Weights of a small CTC audio transcriber: muon at rate 0.0084.
Rows from block 3 of a small CTC audio transcriber, named by matrix and row number. Rows with one number within an expert belong to one neuron, the router's apart. Each number is 50 + 12 x the weight over its row's rms, rounded and kept within 0 to 99. All counts start at 0. After the name is the row's rms in percent of the matrix's.
Before each expert's rows are labels from the 100 clips, of 14976, where the router gives the expert most weight on average: "top examples" is what is common among them. Only what is clearly more common there than usual is listed. The data: read English sentences (LibriTTS-R). In brackets: how many of the 100.
# router: router (model.blocks.3.mlp.router.weight, 8x128, trained with AdamW), inputs 0-127
# gate: expert gate (model.blocks.3.mlp.gate, 8x128x128), inputs 0-127
# up: expert up (model.blocks.3.mlp.up, 8x128x128), inputs 0-127
# down: expert down (model.blocks.3.mlp.down, 8x128x128, transposed), outputs 0-127

# expert 4
top examples: voice: female (100)
router.4 091:35 41 33 48 63 45 53 61 45 68 46 42 42 44 52 54 32 62 38 49 44 53 57 51 69 55 47 52 51 42 59 41 56 33 50 56 53 51 32 39 31 62 37 01 46 56 73 51 40 47 38 78 49 58 56 65 66 68 37 58 48 45 35 39 74 45 66 59 50 34 35 53 41 42 38 61 56 51 51 57 61 49 43 51 68 45 65 57 38 47 48 45 27 45 54 55 56 59 58 30 38 29 45 57 49 40 60 50 54 44 43 64 51 56 55 75 68 46 42 71 56 75 59 65 76 55 54 62
gate.11 099:39 50 59 59 44 51 49 26 30 56 51 48 49 55 45 44 51 54 51 58 43 47 61 51 31 59 65 48 51 48 55 55 42 48 60 48 58 66 41 67 87 38 47 66 56 67 57 36 42 72 35 49 60 42 63 54 46 70 44 36 54 17 43 48 54 52 43 60 50 53 44 52 93 44 42 50 40 86 41 59 37 62 36 56 48 29 52 47 40 63 50 45 42 83 46 62 58 51 40 57 35 37 34 44 36 36 31 56 45 47 47 52 52 47 49 58 41 54 68 36 29 47 59 38 58 47 34 55
up.11 104:55 64 70 68 63 46 33 54 53 45 58 48 64 67 50 45 38 57 44 77 28 55 38 72 49 63 61 44 71 42 47 54 44 40 60 49 54 50 44 74 65 48 47 49 46 72 41 47 66 55 47 70 57 36 55 71 46 59 34 48 24 57 64 45 56 46 35 62 66 59 52 61 29 67 55 55 58 31 36 53 47 42 52 52 53 46 56 68 51 42 49 45 57 48 43 49 52 64 56 49 12 47 59 56 60 55 55 22 48 32 18 59 48 58 40 66 46 43 63 40 65 58 48 53 25 44 52 50
down.11 106:58 28 48 51 49 47 59 64 43 29 65 54 42 38 33 49 45 53 45 77 48 51 42 65 39 71 39 44 40 57 48 74 41 45 58 61 60 52 35 54 20 61 51 61 56 54 52 55 42 37 60 35 57 68 72 28 31 32 48 43 53 66 42 52 52 61 43 61 76 44 43 46 47 54 39 56 56 35 58 54 41 53 38 55 41 68 56 52 50 38 73 46 42 46 18 58 60 53 73 45 54 60 50 67 59 67 38 49 38 44 61 35 39 51 63 36 47 47 55 66 73 35 50 64 20 51 60 46
gate.12 096:41 45 49 50 34 49 71 40 33 67 42 55 46 55 56 51 48 43 57 59 39 45 54 53 67 58 58 52 45 58 67 47 87 42 45 39 54 82 25 47 49 39 53 51 58 49 44 69 38 43 27 75 49 48 64 55 51 48 51 52 49 57 55 30 31 46 41 49 58 41 55 43 45 53 59 52 57 48 56 44 47 55 79 35 34 64 65 52 47 61 41 51 66 45 27 42 45 43 42 38 44 53 47 41 49 43 56 47 48 82 72 70 20 52 39 49 22 60 42 62 29 43 51 44 51 42 23 46
up.12 095:62 54 33 48 46 52 44 51 48 70 22 45 51 52 46 46 60 27 57 39 54 33 32 66 48 32 50 66 57 41 27 39 42 65 61 53 43 38 48 37 52 26 51 51 52 40 55 53 37 31 39 44 59 56 32 38 60 63 63 51 68 47 39 34 50 52 49 62 57 46 47 41 34 43 47 55 50 55 54 51 53 58 60 29 32 34 69 50 42 44 42 54 56 52 55 24 66 45 51 39 60 49 51 22 48 44 49 64 47 49 35 73 37 44 48 62 77 49 48 76 43 49 46 57 71 25 49 85
down.12 095:72 62 51 57 58 62 64 54 57 46 40 26 50 58 57 44 44 54 48 41 71 51 53 27 64 86 53 42 63 59 31 45 60 62 53 40 56 51 41 71 50 53 53 53 56 32 38 47 51 58 55 23 61 49 42 33 45 54 45 61 44 48 35 74 57 42 44 48 53 32 39 48 54 53 37 45 45 61 39 41 39 53 53 39 61 25 52 20 70 55 48 66 37 42 45 37 54 42 63 59 54 45 60 68 63 47 26 81 64 31 64 44 50 39 49 64 56 36 41 40 60 64 43 45 64 69 43 63
gate.13 104:50 56 51 49 60 58 48 54 42 57 41 68 57 49 45 67 19 53 48 63 53 41 54 51 69 39 61 60 11 36 63 50 48 54 59 51 46 43 25 76 42 61 52 46 67 38 60 51 50 58 49 43 69 72 64 53 50 54 44 39 24 55 56 43 45 48 51 58 43 47 54 38 47 43 35 39 62 41 54 49 47 53 51 33 50 51 47 64 40 51 39 38 28 78 52 68 37 46 44 39 52 62 69 52 37 39 58 43 46 36 53 41 17 30 65 30 53 64 56 62 39 64 37 40 45 68 72 36
up.13 095:77 59 48 63 53 62 30 38 56 53 46 58 43 45 50 42 65 49 55 43 69 60 43 48 54 55 51 43 62 58 58 56 53 46 40 34 60 56 45 40 51 65 57 36 37 38 69 27 44 60 48 60 61 64 74 55 48 31 26 66 52 35 51 38 49 50 44 46 44 40 43 41 61 30 49 58 57 48 42 65 44 39 53 48 69 17 55 43 56 26 61 47 48 27 53 43 22 53 64 50 48 33 58 43 68 66 46 39 23 53 45 53 50 55 61 36 44 50 46 27 29 50 38 51 20 35 48 28
down.13 089:60 52 53 28 39 30 44 29 62 75 49 60 47 35 44 50 46 42 22 47 46 47 37 28 58 48 39 46 39 46 57 53 37 49 69 53 57 40 61 44 53 28 39 44 71 66 41 69 55 53 55 63 45 55 45 53 71 39 50 55 61 74 39 54 51 45 48 41 40 52 49 64 47 51 71 77 42 47 60 59 41 62 51 60 54 48 51 59 42 66 68 46 45 77 33 65 57 64 56 62 57 31 61 69 32 60 46 53 47 65 39 36 73 71 42 62 52 37 72 48 42 43 56 74 58 46 36 39
gate.14 107:60 36 64 43 45 79 62 63 44 73 59 43 43 57 69 46 37 32 34 70 69 45 60 52 54 45 45 66 52 87 50 38 31 37 25 39 55 49 62 46 43 49 45 67 50 53 41 60 37 42 37 40 40 59 44 47 56 73 50 22 45 58 50 80 46 46 33 59 40 45 30 61 42 48 44 54 52 49 49 18 51 52 65 63 31 35 62 64 51 40 49 50 50 34 48 42 53 36 46 43 41 57 43 35 46 36 54 46 56 51 35 52 51 44 43 39 68 39 68 39 57 46 45 31 62 45 46 50
up.14 106:58 51 59 41 69 46 43 38 67 41 52 55 51 51 49 45 52 51 57 53 43 45 17 60 52 43 52 48 36 33 42 68 57 51 29 63 45 55 35 57 41 73 53 52 72 45 51 55 42 59 40 69 65 49 51 49 25 46 44 63 24 53 58 51 55 46 44 53 32 46 35 55 45 78 58 51 22 43 38 64 59 56 39 34 34 68 43 64 75 49 74 58 50 56 62 43 32 45 67 64 66 48 57 36 48 66 59 70 51 28 55 31 53 67 60 49 49 81 45 58 48 43 53 67 55 42 55 51
down.14 103:52 56 43 54 56 38 63 59 46 50 58 53 26 40 40 55 74 57 30 66 51 60 43 76 62 50 46 25 60 55 46 23 50 28 45 75 51 72 17 66 58 70 45 50 56 53 64 52 47 31 37 63 55 64 37 36 41 43 33 59 62 54 27 31 46 72 53 56 46 42 38 66 34 53 56 58 45 73 50 39 62 39 40 52 30 56 60 53 71 54 48 66 62 53 45 46 42 50 64 38 62 53 64 44 58 48 36 51 36 52 44 48 39 45 56 41 55 66 47 56 62 46 46 38 51 67 47 67

# expert 1
top examples: the word "you" (33)
router.1 091:49 46 34 40 27 42 43 47 44 57 53 54 48 34 41 53 74 55 40 61 48 45 52 65 31 37 67 47 51 53 56 61 63 69 49 41 41 54 62 75 39 58 42 65 64 67 75 60 37 79 55 49 30 54 59 58 45 56 46 58 47 54 47 74 39 53 42 52 43 62 46 43 39 61 48 54 57 64 50 69 66 45 50 48 30 72 49 38 46 64 80 53 32 46 48 61 53 54 29 61 61 50 50 45 35 56 70 65 57 33 47 57 35 48 75 55 45 21 47 75 45 38 33 54 56 46 38 59
gate.11 099:39 45 53 49 73 59 71 70 49 49 64 58 39 54 60 62 61 37 59 45 46 48 36 46 65 59 63 46 34 56 55 29 44 62 35 48 66 60 56 49 55 42 33 45 67 43 46 44 45 59 39 61 51 66 70 56 42 45 50 50 34 37 52 34 39 48 45 54 49 24 41 57 62 33 65 53 62 62 47 62 61 51 56 46 71 50 63 56 52 46 65 33 58 10 51 55 48 59 42 79 46 19 46 53 46 42 23 39 47 46 81 31 61 54 41 45 45 46 42 56 51 33 74 40 43 58 52 45
up.11 104:41 51 56 63 56 53 34 55 46 38 41 59 67 57 30 43 32 64 45 54 57 45 68 50 44 54 38 52 48 59 45 61 46 65 72 42 44 38 56 62 57 33 72 72 43 38 52 51 41 56 44 59 38 37 56 67 52 72 58 64 46 46 45 41 49 47 64 74 60 59 44 47 42 25 45 47 44 33 64 55 60 55 33 52 49 58 39 62 39 58 36 33 55 65 65 58 60 41 58 41 44 46 23 55 60 59 73 53 53 45 41 64 68 69 44 33 54 61 64 97 59 34 40 47 39 54 35 41
down.11 109:49 58 59 59 76 55 54 73 58 35 29 62 65 48 46 45 57 65 59 47 59 40 44 48 56 41 56 58 43 52 44 41 44 48 57 61 54 63 41 39 37 50 54 34 45 73 62 44 60 49 45 59 44 44 34 50 47 70 27 22 57 15 55 61 52 64 50 69 76 58 38 66 50 43 58 64 45 38 53 62 49 71 55 72 42 50 62 24 54 37 28 66 63 53 52 61 65 70 54 40 64 58 48 54 49 50 57 43 39 58 50 68 38 49 61 65 69 65 54 48 41 64 72 39 45 39 64 58
gate.12 100:45 62 59 46 67 67 45 23 48 42 43 50 54 57 53 45 54 45 50 64 51 56 54 80 57 57 66 42 71 74 50 58 31 33 34 74 61 44 57 45 60 65 52 64 60 64 63 75 71 62 44 39 65 55 30 41 44 50 38 45 68 41 67 57 52 42 31 54 54 54 57 69 32 67 68 46 73 35 37 51 53 51 66 64 48 33 66 32 45 46 43 60 26 41 46 45 49 60 36 64 47 60 53 51 51 39 39 46 51 43 51 47 42 38 41 61 57 49 40 27 50 44 39 33 32 58 38 38
up.12 104:50 50 53 35 43 52 60 42 12 54 32 48 54 59 52 52 50 31 53 54 56 46 52 63 29 59 68 34 66 47 66 41 44 16 45 42 53 50 36 66 84 60 52 48 60 62 63 55 69 38 47 61 58 50 44 55 46 52 40 60 72 62 75 42 41 58 48 47 43 49 45 60 65 49 32 56 65 53 45 42 38 53 57 61 40 42 44 54 54 53 36 65 21 51 49 47 77 67 51 59 55 61 33 58 37 25 65 43 50 28 56 51 44 44 70 47 57 54 48 38 62 41 45 30 45 33 52 45
down.12 105:72 31 33 51 56 51 65 40 75 55 48 36 49 55 55 74 44 32 37 47 55 37 54 26 38 34 28 76 44 46 48 57 68 64 52 61 36 34 58 60 38 47 25 59 52 28 38 36 47 43 50 18 34 51 63 68 57 53 38 35 51 36 33 43 51 44 55 43 37 52 51 44 59 52 70 60 48 53 60 43 44 58 29 54 53 42 26 59 39 42 47 50 66 61 71 56 70 43 26 42 42 68 45 57 40 59 41 50 52 39 56 48 50 49 56 50 45 52 66 50 44 56 45 52 23 58 55 38
gate.13 092:64 54 48 59 57 63 41 51 43 42 27 34 42 54 51 58 70 55 38 65 46 53 50 46 26 66 51 46 46 44 50 41 57 60 48 57 29 33 58 30 54 68 35 58 52 43 66 55 33 65 64 50 65 45 63 42 48 45 39 76 37 61 56 34 54 66 54 29 26 60 36 39 73 63 59 65 62 57 47 74 54 59 35 46 76 54 57 67 43 66 43 57 49 58 32 62 74 49 65 29 48 53 60 61 69 39 40 55 35 42 51 56 36 51 50 42 63 62 61 49 46 40 56 68 30 50 35 44
up.13 104:50 61 40 46 53 51 41 36 40 62 35 34 48 70 53 41 53 52 59 61 39 41 53 43 33 59 53 52 08 42 52 55 45 46 63 66 51 47 59 43 61 41 37 41 58 37 53 59 42 32 34 56 26 48 39 50 21 67 64 64 38 53 60 41 51 56 47 47 69 45 40 60 66 40 25 48 54 39 56 48 46 50 48 54 43 51 59 54 31 60 33 56 60 73 42 61 27 61 62 62 46 31 54 67 42 58 61 65 31 60 57 51 54 62 59 41 36 50 43 27 59 81 48 47 71 50 55 73
down.13 103:47 58 46 53 62 50 41 66 59 23 39 40 62 24 53 34 66 42 52 69 57 53 53 52 63 54 52 41 67 39 50 62 55 47 31 56 59 68 55 49 22 59 56 60 69 61 54 48 59 45 41 23 50 42 63 43 71 28 36 51 44 60 58 46 31 51 46 61 36 46 54 56 59 57 49 51 62 46 46 53 49 51 45 24 54 47 34 39 38 42 67 59 48 57 70 39 44 48 50 52 33 47 74 36 50 29 36 52 47 34 56 60 40 55 81 34 42 48 61 58 32 69 45 50 57 37 19 66
gate.14 101:33 53 52 71 51 61 49 56 45 73 50 36 44 48 67 56 54 56 46 62 36 51 40 52 51 45 45 58 57 31 47 34 56 65 47 59 55 39 60 54 49 56 26 36 51 37 55 36 61 80 52 44 47 35 44 59 36 45 55 30 44 54 71 12 45 41 33 47 36 63 40 65 42 33 56 61 66 57 46 47 21 49 43 40 51 61 42 71 46 65 64 39 43 31 40 43 62 69 43 74 40 32 63 51 67 53 48 45 41 47 51 27 40 63 30 40 50 68 46 31 55 36 60 52 42 57 53 57
up.14 093:44 43 56 59 49 52 58 44 66 42 54 49 63 44 37 58 36 50 61 51 57 49 66 85 54 47 46 55 63 47 42 43 42 64 69 53 53 49 27 65 46 57 62 42 52 45 46 47 61 33 70 76 29 77 36 48 65 57 53 52 55 43 40 53 79 41 66 46 46 32 42 55 46 36 28 56 47 63 56 49 45 54 37 59 49 51 59 48 36 35 51 67 37 70 47 36 55 28 59 33 58 69 69 44 42 44 52 65 63 67 49 17 50 33 44 81 55 52 38 47 46 46 55 38 56 42 53 67
down.14 094:74 33 49 48 64 59 49 54 47 18 66 75 36 55 63 57 38 43 54 60 28 45 49 41 27 44 54 54 36 38 62 65 57 63 46 29 49 67 43 68 46 45 47 46 40 61 30 57 49 51 39 54 37 61 69 40 54 66 52 47 53 67 54 60 34 49 42 52 78 49 57 56 52 34 73 57 34 38 51 57 55 49 39 38 39 59 44 50 52 46 51 63 60 48 49 56 51 55 40 47 53 70 25 63 36 60 47 51 52 56 16 59 49 58 20 39 50 54 44 39 54 25 25 45 58 39 45 57

# expert 3
top examples: voice: male (84)
router.3 111:48 59 55 56 52 66 73 59 71 43 65 65 71 68 59 52 49 53 50 37 62 32 36 46 45 51 46 36 26 39 36 48 38 35 41 22 34 37 37 46 36 40 57 64 55 57 49 46 42 33 34 41 71 36 48 50 51 42 63 55 69 41 61 35 38 46 34 40 47 34 65 68 68 54 72 71 69 71 58 56 63 47 66 56 53 48 70 68 55 69 57 50 53 42 66 55 70 49 55 37 52 48 51 44 47 52 33 53 30 57 41 42 53 46 49 29 37 56 43 39 48 28 43 38 39 46 51 45
gate.11 089:49 64 45 60 48 34 55 54 55 50 40 38 47 55 37 50 62 46 44 44 43 77 65 60 27 45 51 57 60 54 43 48 51 43 59 67 67 44 46 56 68 36 44 49 36 39 52 58 44 41 56 50 42 62 34 34 58 58 40 53 46 65 40 37 51 33 53 53 62 21 64 30 40 67 43 57 66 45 39 39 62 45 57 50 45 51 39 49 41 36 45 52 78 51 36 36 63 78 43 85 55 53 32 62 53 50 34 65 58 56 56 32 65 49 73 43 70 45 56 44 67 34 54 74 76 38 53 51
up.11 101:35 57 70 57 51 63 47 49 33 35 34 29 50 56 58 51 51 72 58 29 74 22 45 25 39 40 45 42 58 38 75 59 49 52 60 67 46 47 49 56 22 42 53 66 29 44 52 52 56 57 45 52 52 63 68 53 46 54 81 74 66 37 55 53 49 46 47 55 49 52 62 30 46 39 63 44 38 52 63 59 65 65 50 38 41 58 33 47 47 49 67 39 45 41 66 53 60 49 30 46 25 52 72 41 63 54 64 34 38 46 44 55 48 48 40 56 35 39 54 41 64 59 37 63 35 57 47 53
down.11 091:38 52 51 54 57 30 56 37 51 50 48 46 58 71 46 34 50 51 35 37 51 44 62 67 69 55 61 52 39 45 40 65 65 51 66 58 57 34 45 49 58 50 52 48 51 39 62 51 40 55 46 55 77 40 52 58 55 57 48 39 56 49 29 59 46 56 41 39 32 79 51 69 61 51 38 40 67 45 49 51 46 66 56 46 47 85 36 39 61 31 46 52 49 43 47 72 50 53 56 52 43 72 78 59 62 29 41 51 31 49 41 60 43 79 56 44 25 64 58 45 21 57 52 65 57 59 76 40
gate.12 103:65 64 56 52 48 41 50 60 44 57 28 48 60 40 49 48 42 25 43 33 39 48 63 64 40 53 53 40 42 47 28 46 52 49 75 44 42 56 56 48 64 45 31 41 66 45 35 48 57 41 81 37 44 46 58 50 72 57 33 63 48 35 57 55 59 61 59 62 52 60 67 53 64 35 33 46 41 46 38 59 26 60 59 53 62 57 47 39 67 64 40 58 26 72 58 74 56 45 46 38 50 42 57 49 33 44 33 58 67 36 49 51 67 41 51 71 52 40 45 91 36 64 60 49 52 49 62 54
up.12 099:63 61 54 55 58 42 49 43 34 67 46 36 55 51 46 40 39 37 36 18 44 37 54 67 57 59 37 32 42 43 43 53 43 55 50 53 62 66 45 27 65 57 37 55 79 50 36 35 71 56 82 38 46 58 49 55 59 59 52 58 47 61 46 63 57 39 40 41 51 51 66 54 56 27 47 46 37 44 52 50 50 50 53 52 59 82 36 41 68 57 34 65 29 58 62 40 46 43 68 44 65 50 61 56 65 55 64 60 39 41 45 46 46 48 43 68 48 18 45 52 22 70 38 37 53 47 47 67
down.12 097:58 49 51 38 56 47 47 72 60 61 50 50 57 72 53 63 57 52 50 40 36 42 44 48 60 56 56 45 70 11 50 48 70 50 48 50 52 43 52 67 51 44 58 65 49 44 44 28 55 37 58 46 26 41 62 28 49 38 46 63 67 62 51 48 43 38 54 39 55 26 50 54 49 26 70 57 48 42 54 65 59 47 40 43 62 82 60 32 54 65 58 35 66 56 58 28 45 38 65 43 61 42 37 49 46 54 52 45 41 36 37 42 67 57 58 41 75 44 23 41 54 61 54 36 38 54 50 22
gate.13 095:42 53 40 60 51 53 36 36 40 43 46 51 65 52 53 64 37 35 60 51 44 68 52 39 65 49 46 49 45 47 52 52 80 19 36 63 52 42 35 44 67 63 55 64 41 51 49 59 41 46 47 46 37 57 51 57 50 58 57 56 64 56 61 44 27 54 34 35 51 76 40 34 56 41 62 60 46 30 46 45 59 31 57 66 56 42 48 57 76 52 22 22 61 40 60 20 49 29 42 60 40 49 25 40 48 53 47 42 51 49 36 50 28 52 55 51 54 29 47 38 63 80 45 63 48 40 61 57
up.13 098:71 80 61 54 46 52 69 63 55 51 50 74 48 49 56 37 62 53 43 62 31 40 35 44 70 43 49 58 68 46 61 54 39 48 31 70 38 55 52 48 54 53 45 56 61 41 53 57 50 65 28 79 55 60 33 65 63 53 69 49 37 46 37 61 59 43 55 49 41 42 59 70 42 46 62 55 66 58 31 67 51 70 48 39 70 79 54 38 59 32 50 46 43 76 58 51 65 60 63 54 57 50 65 41 61 41 31 38 60 59 44 63 41 53 58 40 33 38 47 37 47 44 56 45 64 57 58 73
down.13 105:46 48 61 41 37 42 38 56 41 52 54 51 48 59 43 57 53 57 61 56 44 50 33 24 56 45 50 62 69 40 68 63 65 71 59 36 52 34 78 32 49 69 30 47 53 62 51 43 57 41 42 55 68 25 58 58 41 56 67 27 49 49 62 48 50 43 53 68 39 69 51 41 34 40 40 21 53 22 61 53 48 48 54 36 54 42 57 49 65 53 45 75 66 29 60 46 46 71 54 53 43 53 62 43 60 60 37 56 44 65 37 53 35 45 38 39 36 36 58 46 60 57 79 72 43 61 43 47
gate.14 088:61 71 38 37 57 54 60 42 52 50 59 61 44 66 28 43 65 75 50 41 59 77 47 58 49 55 44 45 66 46 46 81 55 50 63 45 53 30 53 26 69 36 36 46 53 49 56 54 56 54 51 38 43 42 61 31 41 49 39 41 61 41 47 35 76 79 68 38 31 52 42 68 57 51 61 34 36 54 34 51 12 57 50 49 68 55 64 41 38 50 44 65 60 36 48 61 42 58 50 51 41 52 50 45 59 59 44 68 61 50 45 46 49 52 72 48 25 58 64 37 51 45 47 40 42 56 67 41
up.14 103:43 38 53 49 56 48 45 63 56 43 68 36 51 31 44 44 39 58 61 52 29 21 46 40 49 35 68 38 51 44 45 56 42 40 40 41 25 72 35 50 43 46 39 61 54 60 49 35 32 59 56 68 68 41 53 60 58 59 42 28 36 44 48 77 60 54 34 41 64 42 49 50 22 50 36 67 63 57 39 53 87 61 28 49 70 39 33 51 48 63 68 38 40 41 53 59 29 38 60 40 54 52 38 63 37 55 37 39 42 62 44 46 55 68 46 49 55 47 40 40 51 42 42 55 56 43 33 39
down.14 101:42 37 40 51 41 46 39 46 32 50 37 39 47 35 51 61 49 59 38 47 51 46 42 48 64 48 52 54 42 42 70 45 37 38 51 48 43 44 49 38 24 59 85 50 67 42 41 33 39 45 36 56 88 37 57 75 44 46 43 35 45 61 46 57 32 45 42 31 46 42 43 26 65 33 44 58 46 65 56 51 81 40 48 46 56 44 42 30 60 44 71 55 32 47 36 42 42 63 44 38 45 38 46 64 51 63 35 77 45 44 66 53 44 59 38 41 50 43 24 40 62 55 58 35 38 55 49 41

# expert 6
top examples: voice: female (81)
router.6 088:55 47 53 47 57 64 58 63 46 45 48 38 45 33 41 47 37 51 66 39 53 49 50 41 45 26 54 45 64 50 56 63 32 80 73 53 65 55 68 55 50 33 58 26 44 60 32 56 33 54 75 40 40 58 62 35 44 45 44 55 44 36 37 57 40 59 47 36 54 65 47 40 53 42 39 36 45 64 33 53 67 63 37 36 57 45 42 44 64 41 81 46 73 51 55 41 45 58 48 57 54 21 52 58 68 44 63 61 76 43 55 48 50 54 61 53 54 68 43 45 54 24 61 76 46 73 58 57
gate.8 101:40 55 68 59 46 53 37 47 59 52 53 51 56 48 64 47 37 49 51 52 41 45 51 72 67 55 53 70 62 41 47 32 36 53 44 74 47 68 44 49 46 42 43 52 68 63 59 58 52 54 45 47 55 50 53 59 65 61 52 68 19 48 36 62 59 54 57 52 82 51 56 61 46 80 50 37 59 34 37 47 53 58 47 47 75 41 67 41 52 37 55 57 58 33 52 52 57 45 37 52 28 60 66 35 66 36 39 70 34 28 56 64 26 44 45 75 55 55 33 61 41 55 41 55 37 56 23 31
up.8 098:55 45 41 54 46 56 49 60 34 77 55 40 38 51 42 52 66 49 44 40 56 50 54 57 62 48 22 63 64 43 42 33 53 59 42 49 46 44 45 53 64 56 59 72 35 55 56 51 65 40 43 43 60 49 59 65 42 27 64 39 57 44 30 54 35 59 55 61 27 48 39 50 45 40 54 47 56 65 55 59 61 47 41 51 19 74 53 46 48 34 42 35 47 49 57 32 61 42 74 60 56 19 46 47 34 50 22 39 41 45 55 52 61 40 41 18 40 48 60 64 58 32 29 56 74 59 64 59
down.8 096:45 49 48 66 65 74 58 50 47 66 69 49 43 50 35 52 44 35 37 47 46 59 62 32 36 48 27 42 50 33 24 37 32 53 48 50 51 51 45 65 58 62 37 62 76 37 58 54 52 49 54 28 49 25 44 32 58 16 50 72 62 54 35 53 40 36 50 50 48 34 50 57 60 65 56 59 49 55 45 60 50 62 51 57 74 57 30 65 63 45 40 34 78 47 62 41 56 29 70 49 36 48 42 71 41 32 50 55 61 37 36 45 34 55 57 46 52 61 45 43 49 44 36 43 50 33 47 47
gate.9 102:35 47 44 50 44 77 55 53 42 43 55 47 42 74 38 54 53 33 37 53 53 53 38 37 68 59 49 62 51 47 23 41 56 48 25 56 50 29 38 73 62 44 40 36 59 63 66 43 68 44 35 29 58 33 31 64 28 52 55 51 64 35 45 46 24 48 47 68 47 41 39 65 69 59 58 45 45 42 37 49 20 51 72 54 50 38 46 50 57 37 66 46 46 43 61 46 53 53 53 48 46 54 58 51 64 34 52 32 51 67 41 53 64 27 39 38 47 42 27 34 59 64 46 74 57 55 57 56
up.9 100:30 59 21 55 29 70 54 39 41 45 66 66 48 38 67 51 45 64 55 60 71 52 43 47 52 53 57 53 44 59 40 50 46 48 39 66 73 54 42 58 59 56 23 47 33 53 48 72 47 49 61 56 42 49 58 57 60 60 58 48 35 65 45 42 58 48 38 53 44 49 45 53 41 86 53 59 64 62 47 42 66 57 59 47 64 34 43 63 43 45 78 46 51 50 56 37 62 63 44 26 33 37 62 61 48 71 37 38 54 17 45 26 46 56 46 42 56 47 55 67 26 45 60 53 56 34 48 60
down.9 102:51 50 28 66 50 60 39 43 58 36 68 68 52 25 47 56 35 38 42 43 72 42 66 55 65 32 37 72 67 58 29 71 60 53 40 48 55 46 71 49 57 44 25 66 50 52 58 61 36 57 39 67 41 52 53 39 55 37 47 54 68 60 47 43 47 67 62 48 29 38 55 50 78 59 53 53 74 46 62 42 57 56 42 47 58 37 51 18 65 50 53 31 35 58 58 46 57 45 44 49 51 64 62 33 54 53 29 47 56 42 51 41 56 60 50 51 68 62 65 53 39 57 70 49 44 71 37 43
gate.10 095:56 47 49 57 47 62 47 63 75 38 52 59 45 53 37 51 52 44 60 38 61 24 53 48 50 39 38 61 47 50 31 54 52 38 41 46 38 64 60 45 75 51 42 53 53 28 51 51 41 56 65 62 52 59 74 59 61 33 18 42 41 35 25 50 62 56 39 62 64 45 63 58 38 35 60 36 55 45 46 63 66 44 55 50 50 62 46 55 61 40 70 47 42 63 56 63 78 45 73 40 61 53 48 37 35 45 25 58 79 47 44 58 38 51 44 36 47 28 48 31 51 36 69 29 41 46 40 40
up.10 103:36 50 43 65 56 48 37 47 37 39 45 58 56 62 61 41 53 47 40 62 38 60 57 57 53 47 31 68 47 34 35 44 44 53 51 54 44 48 33 63 41 24 45 61 31 52 35 20 48 33 33 24 71 48 44 66 65 40 49 52 48 56 62 52 30 48 59 30 34 52 29 65 52 38 59 53 46 44 36 66 56 45 63 49 43 42 52 34 36 28 43 46 67 33 57 45 66 53 69 35 44 44 50 48 72 59 57 58 50 40 48 52 49 41 46 55 38 47 53 42 45 26 63 89 56 52 77 51
down.10 099:49 41 56 34 47 67 44 57 41 72 55 75 54 44 47 19 38 72 38 45 29 62 36 62 36 50 45 35 48 51 59 28 47 58 44 62 47 42 41 48 73 52 52 56 52 58 57 42 47 53 65 60 42 53 41 58 60 68 50 57 62 53 55 42 44 60 56 92 82 33 67 54 42 50 50 44 69 38 52 54 45 45 54 46 51 59 41 67 56 51 74 52 32 65 54 66 49 53 48 58 36 43 68 38 47 69 26 44 41 62 61 74 52 47 53 66 56 39 41 54 47 51 48 65 34 46 30 55
gate.11 102:56 45 30 42 36 42 66 51 44 47 34 54 63 37 52 54 48 56 69 34 59 57 44 65 40 40 52 63 37 57 48 41 42 59 23 52 66 66 47 39 57 51 49 40 69 52 41 51 54 51 54 74 47 61 44 60 38 65 70 65 41 45 35 57 71 50 54 55 65 49 55 43 33 65 54 42 62 63 54 38 48 47 43 37 58 55 29 40 55 48 48 43 51 36 46 70 34 59 59 39 69 27 61 43 37 50 42 57 48 53 25 03 44 42 39 48 52 47 22 60 37 31 63 72 61 50 50 39
up.11 103:52 47 65 49 59 34 52 61 37 50 42 52 58 45 27 61 48 29 55 49 44 52 37 63 42 55 63 47 17 48 48 51 64 27 49 90 64 33 40 69 57 78 54 44 54 44 75 33 49 42 44 43 43 45 55 54 58 41 61 44 41 38 65 36 53 41 53 52 64 38 36 44 59 33 36 37 36 35 41 56 19 42 54 36 56 52 53 44 50 64 26 43 57 60 62 40 54 39 54 32 47 67 69 45 53 33 74 51 57 50 54 59 61 53 42 43 53 37 44 54 63 49 33 37 44 34 44 42
down.11 098:26 45 33 42 51 76 55 55 44 48 32 49 64 40 55 40 42 36 52 58 51 52 44 63 55 65 39 45 48 65 58 61 60 58 55 29 42 27 50 56 50 26 45 41 52 62 50 40 56 49 57 37 62 54 42 52 42 53 51 62 46 58 30 70 59 41 67 49 42 35 57 64 64 59 55 35 68 59 62 44 64 57 28 54 58 60 40 53 41 39 57 58 36 60 40 45 39 43 42 41 17 60 47 10 69 40 31 52 61 47 55 30 42 45 66 59 57 69 25 57 40 43 35 70 44 54 57 47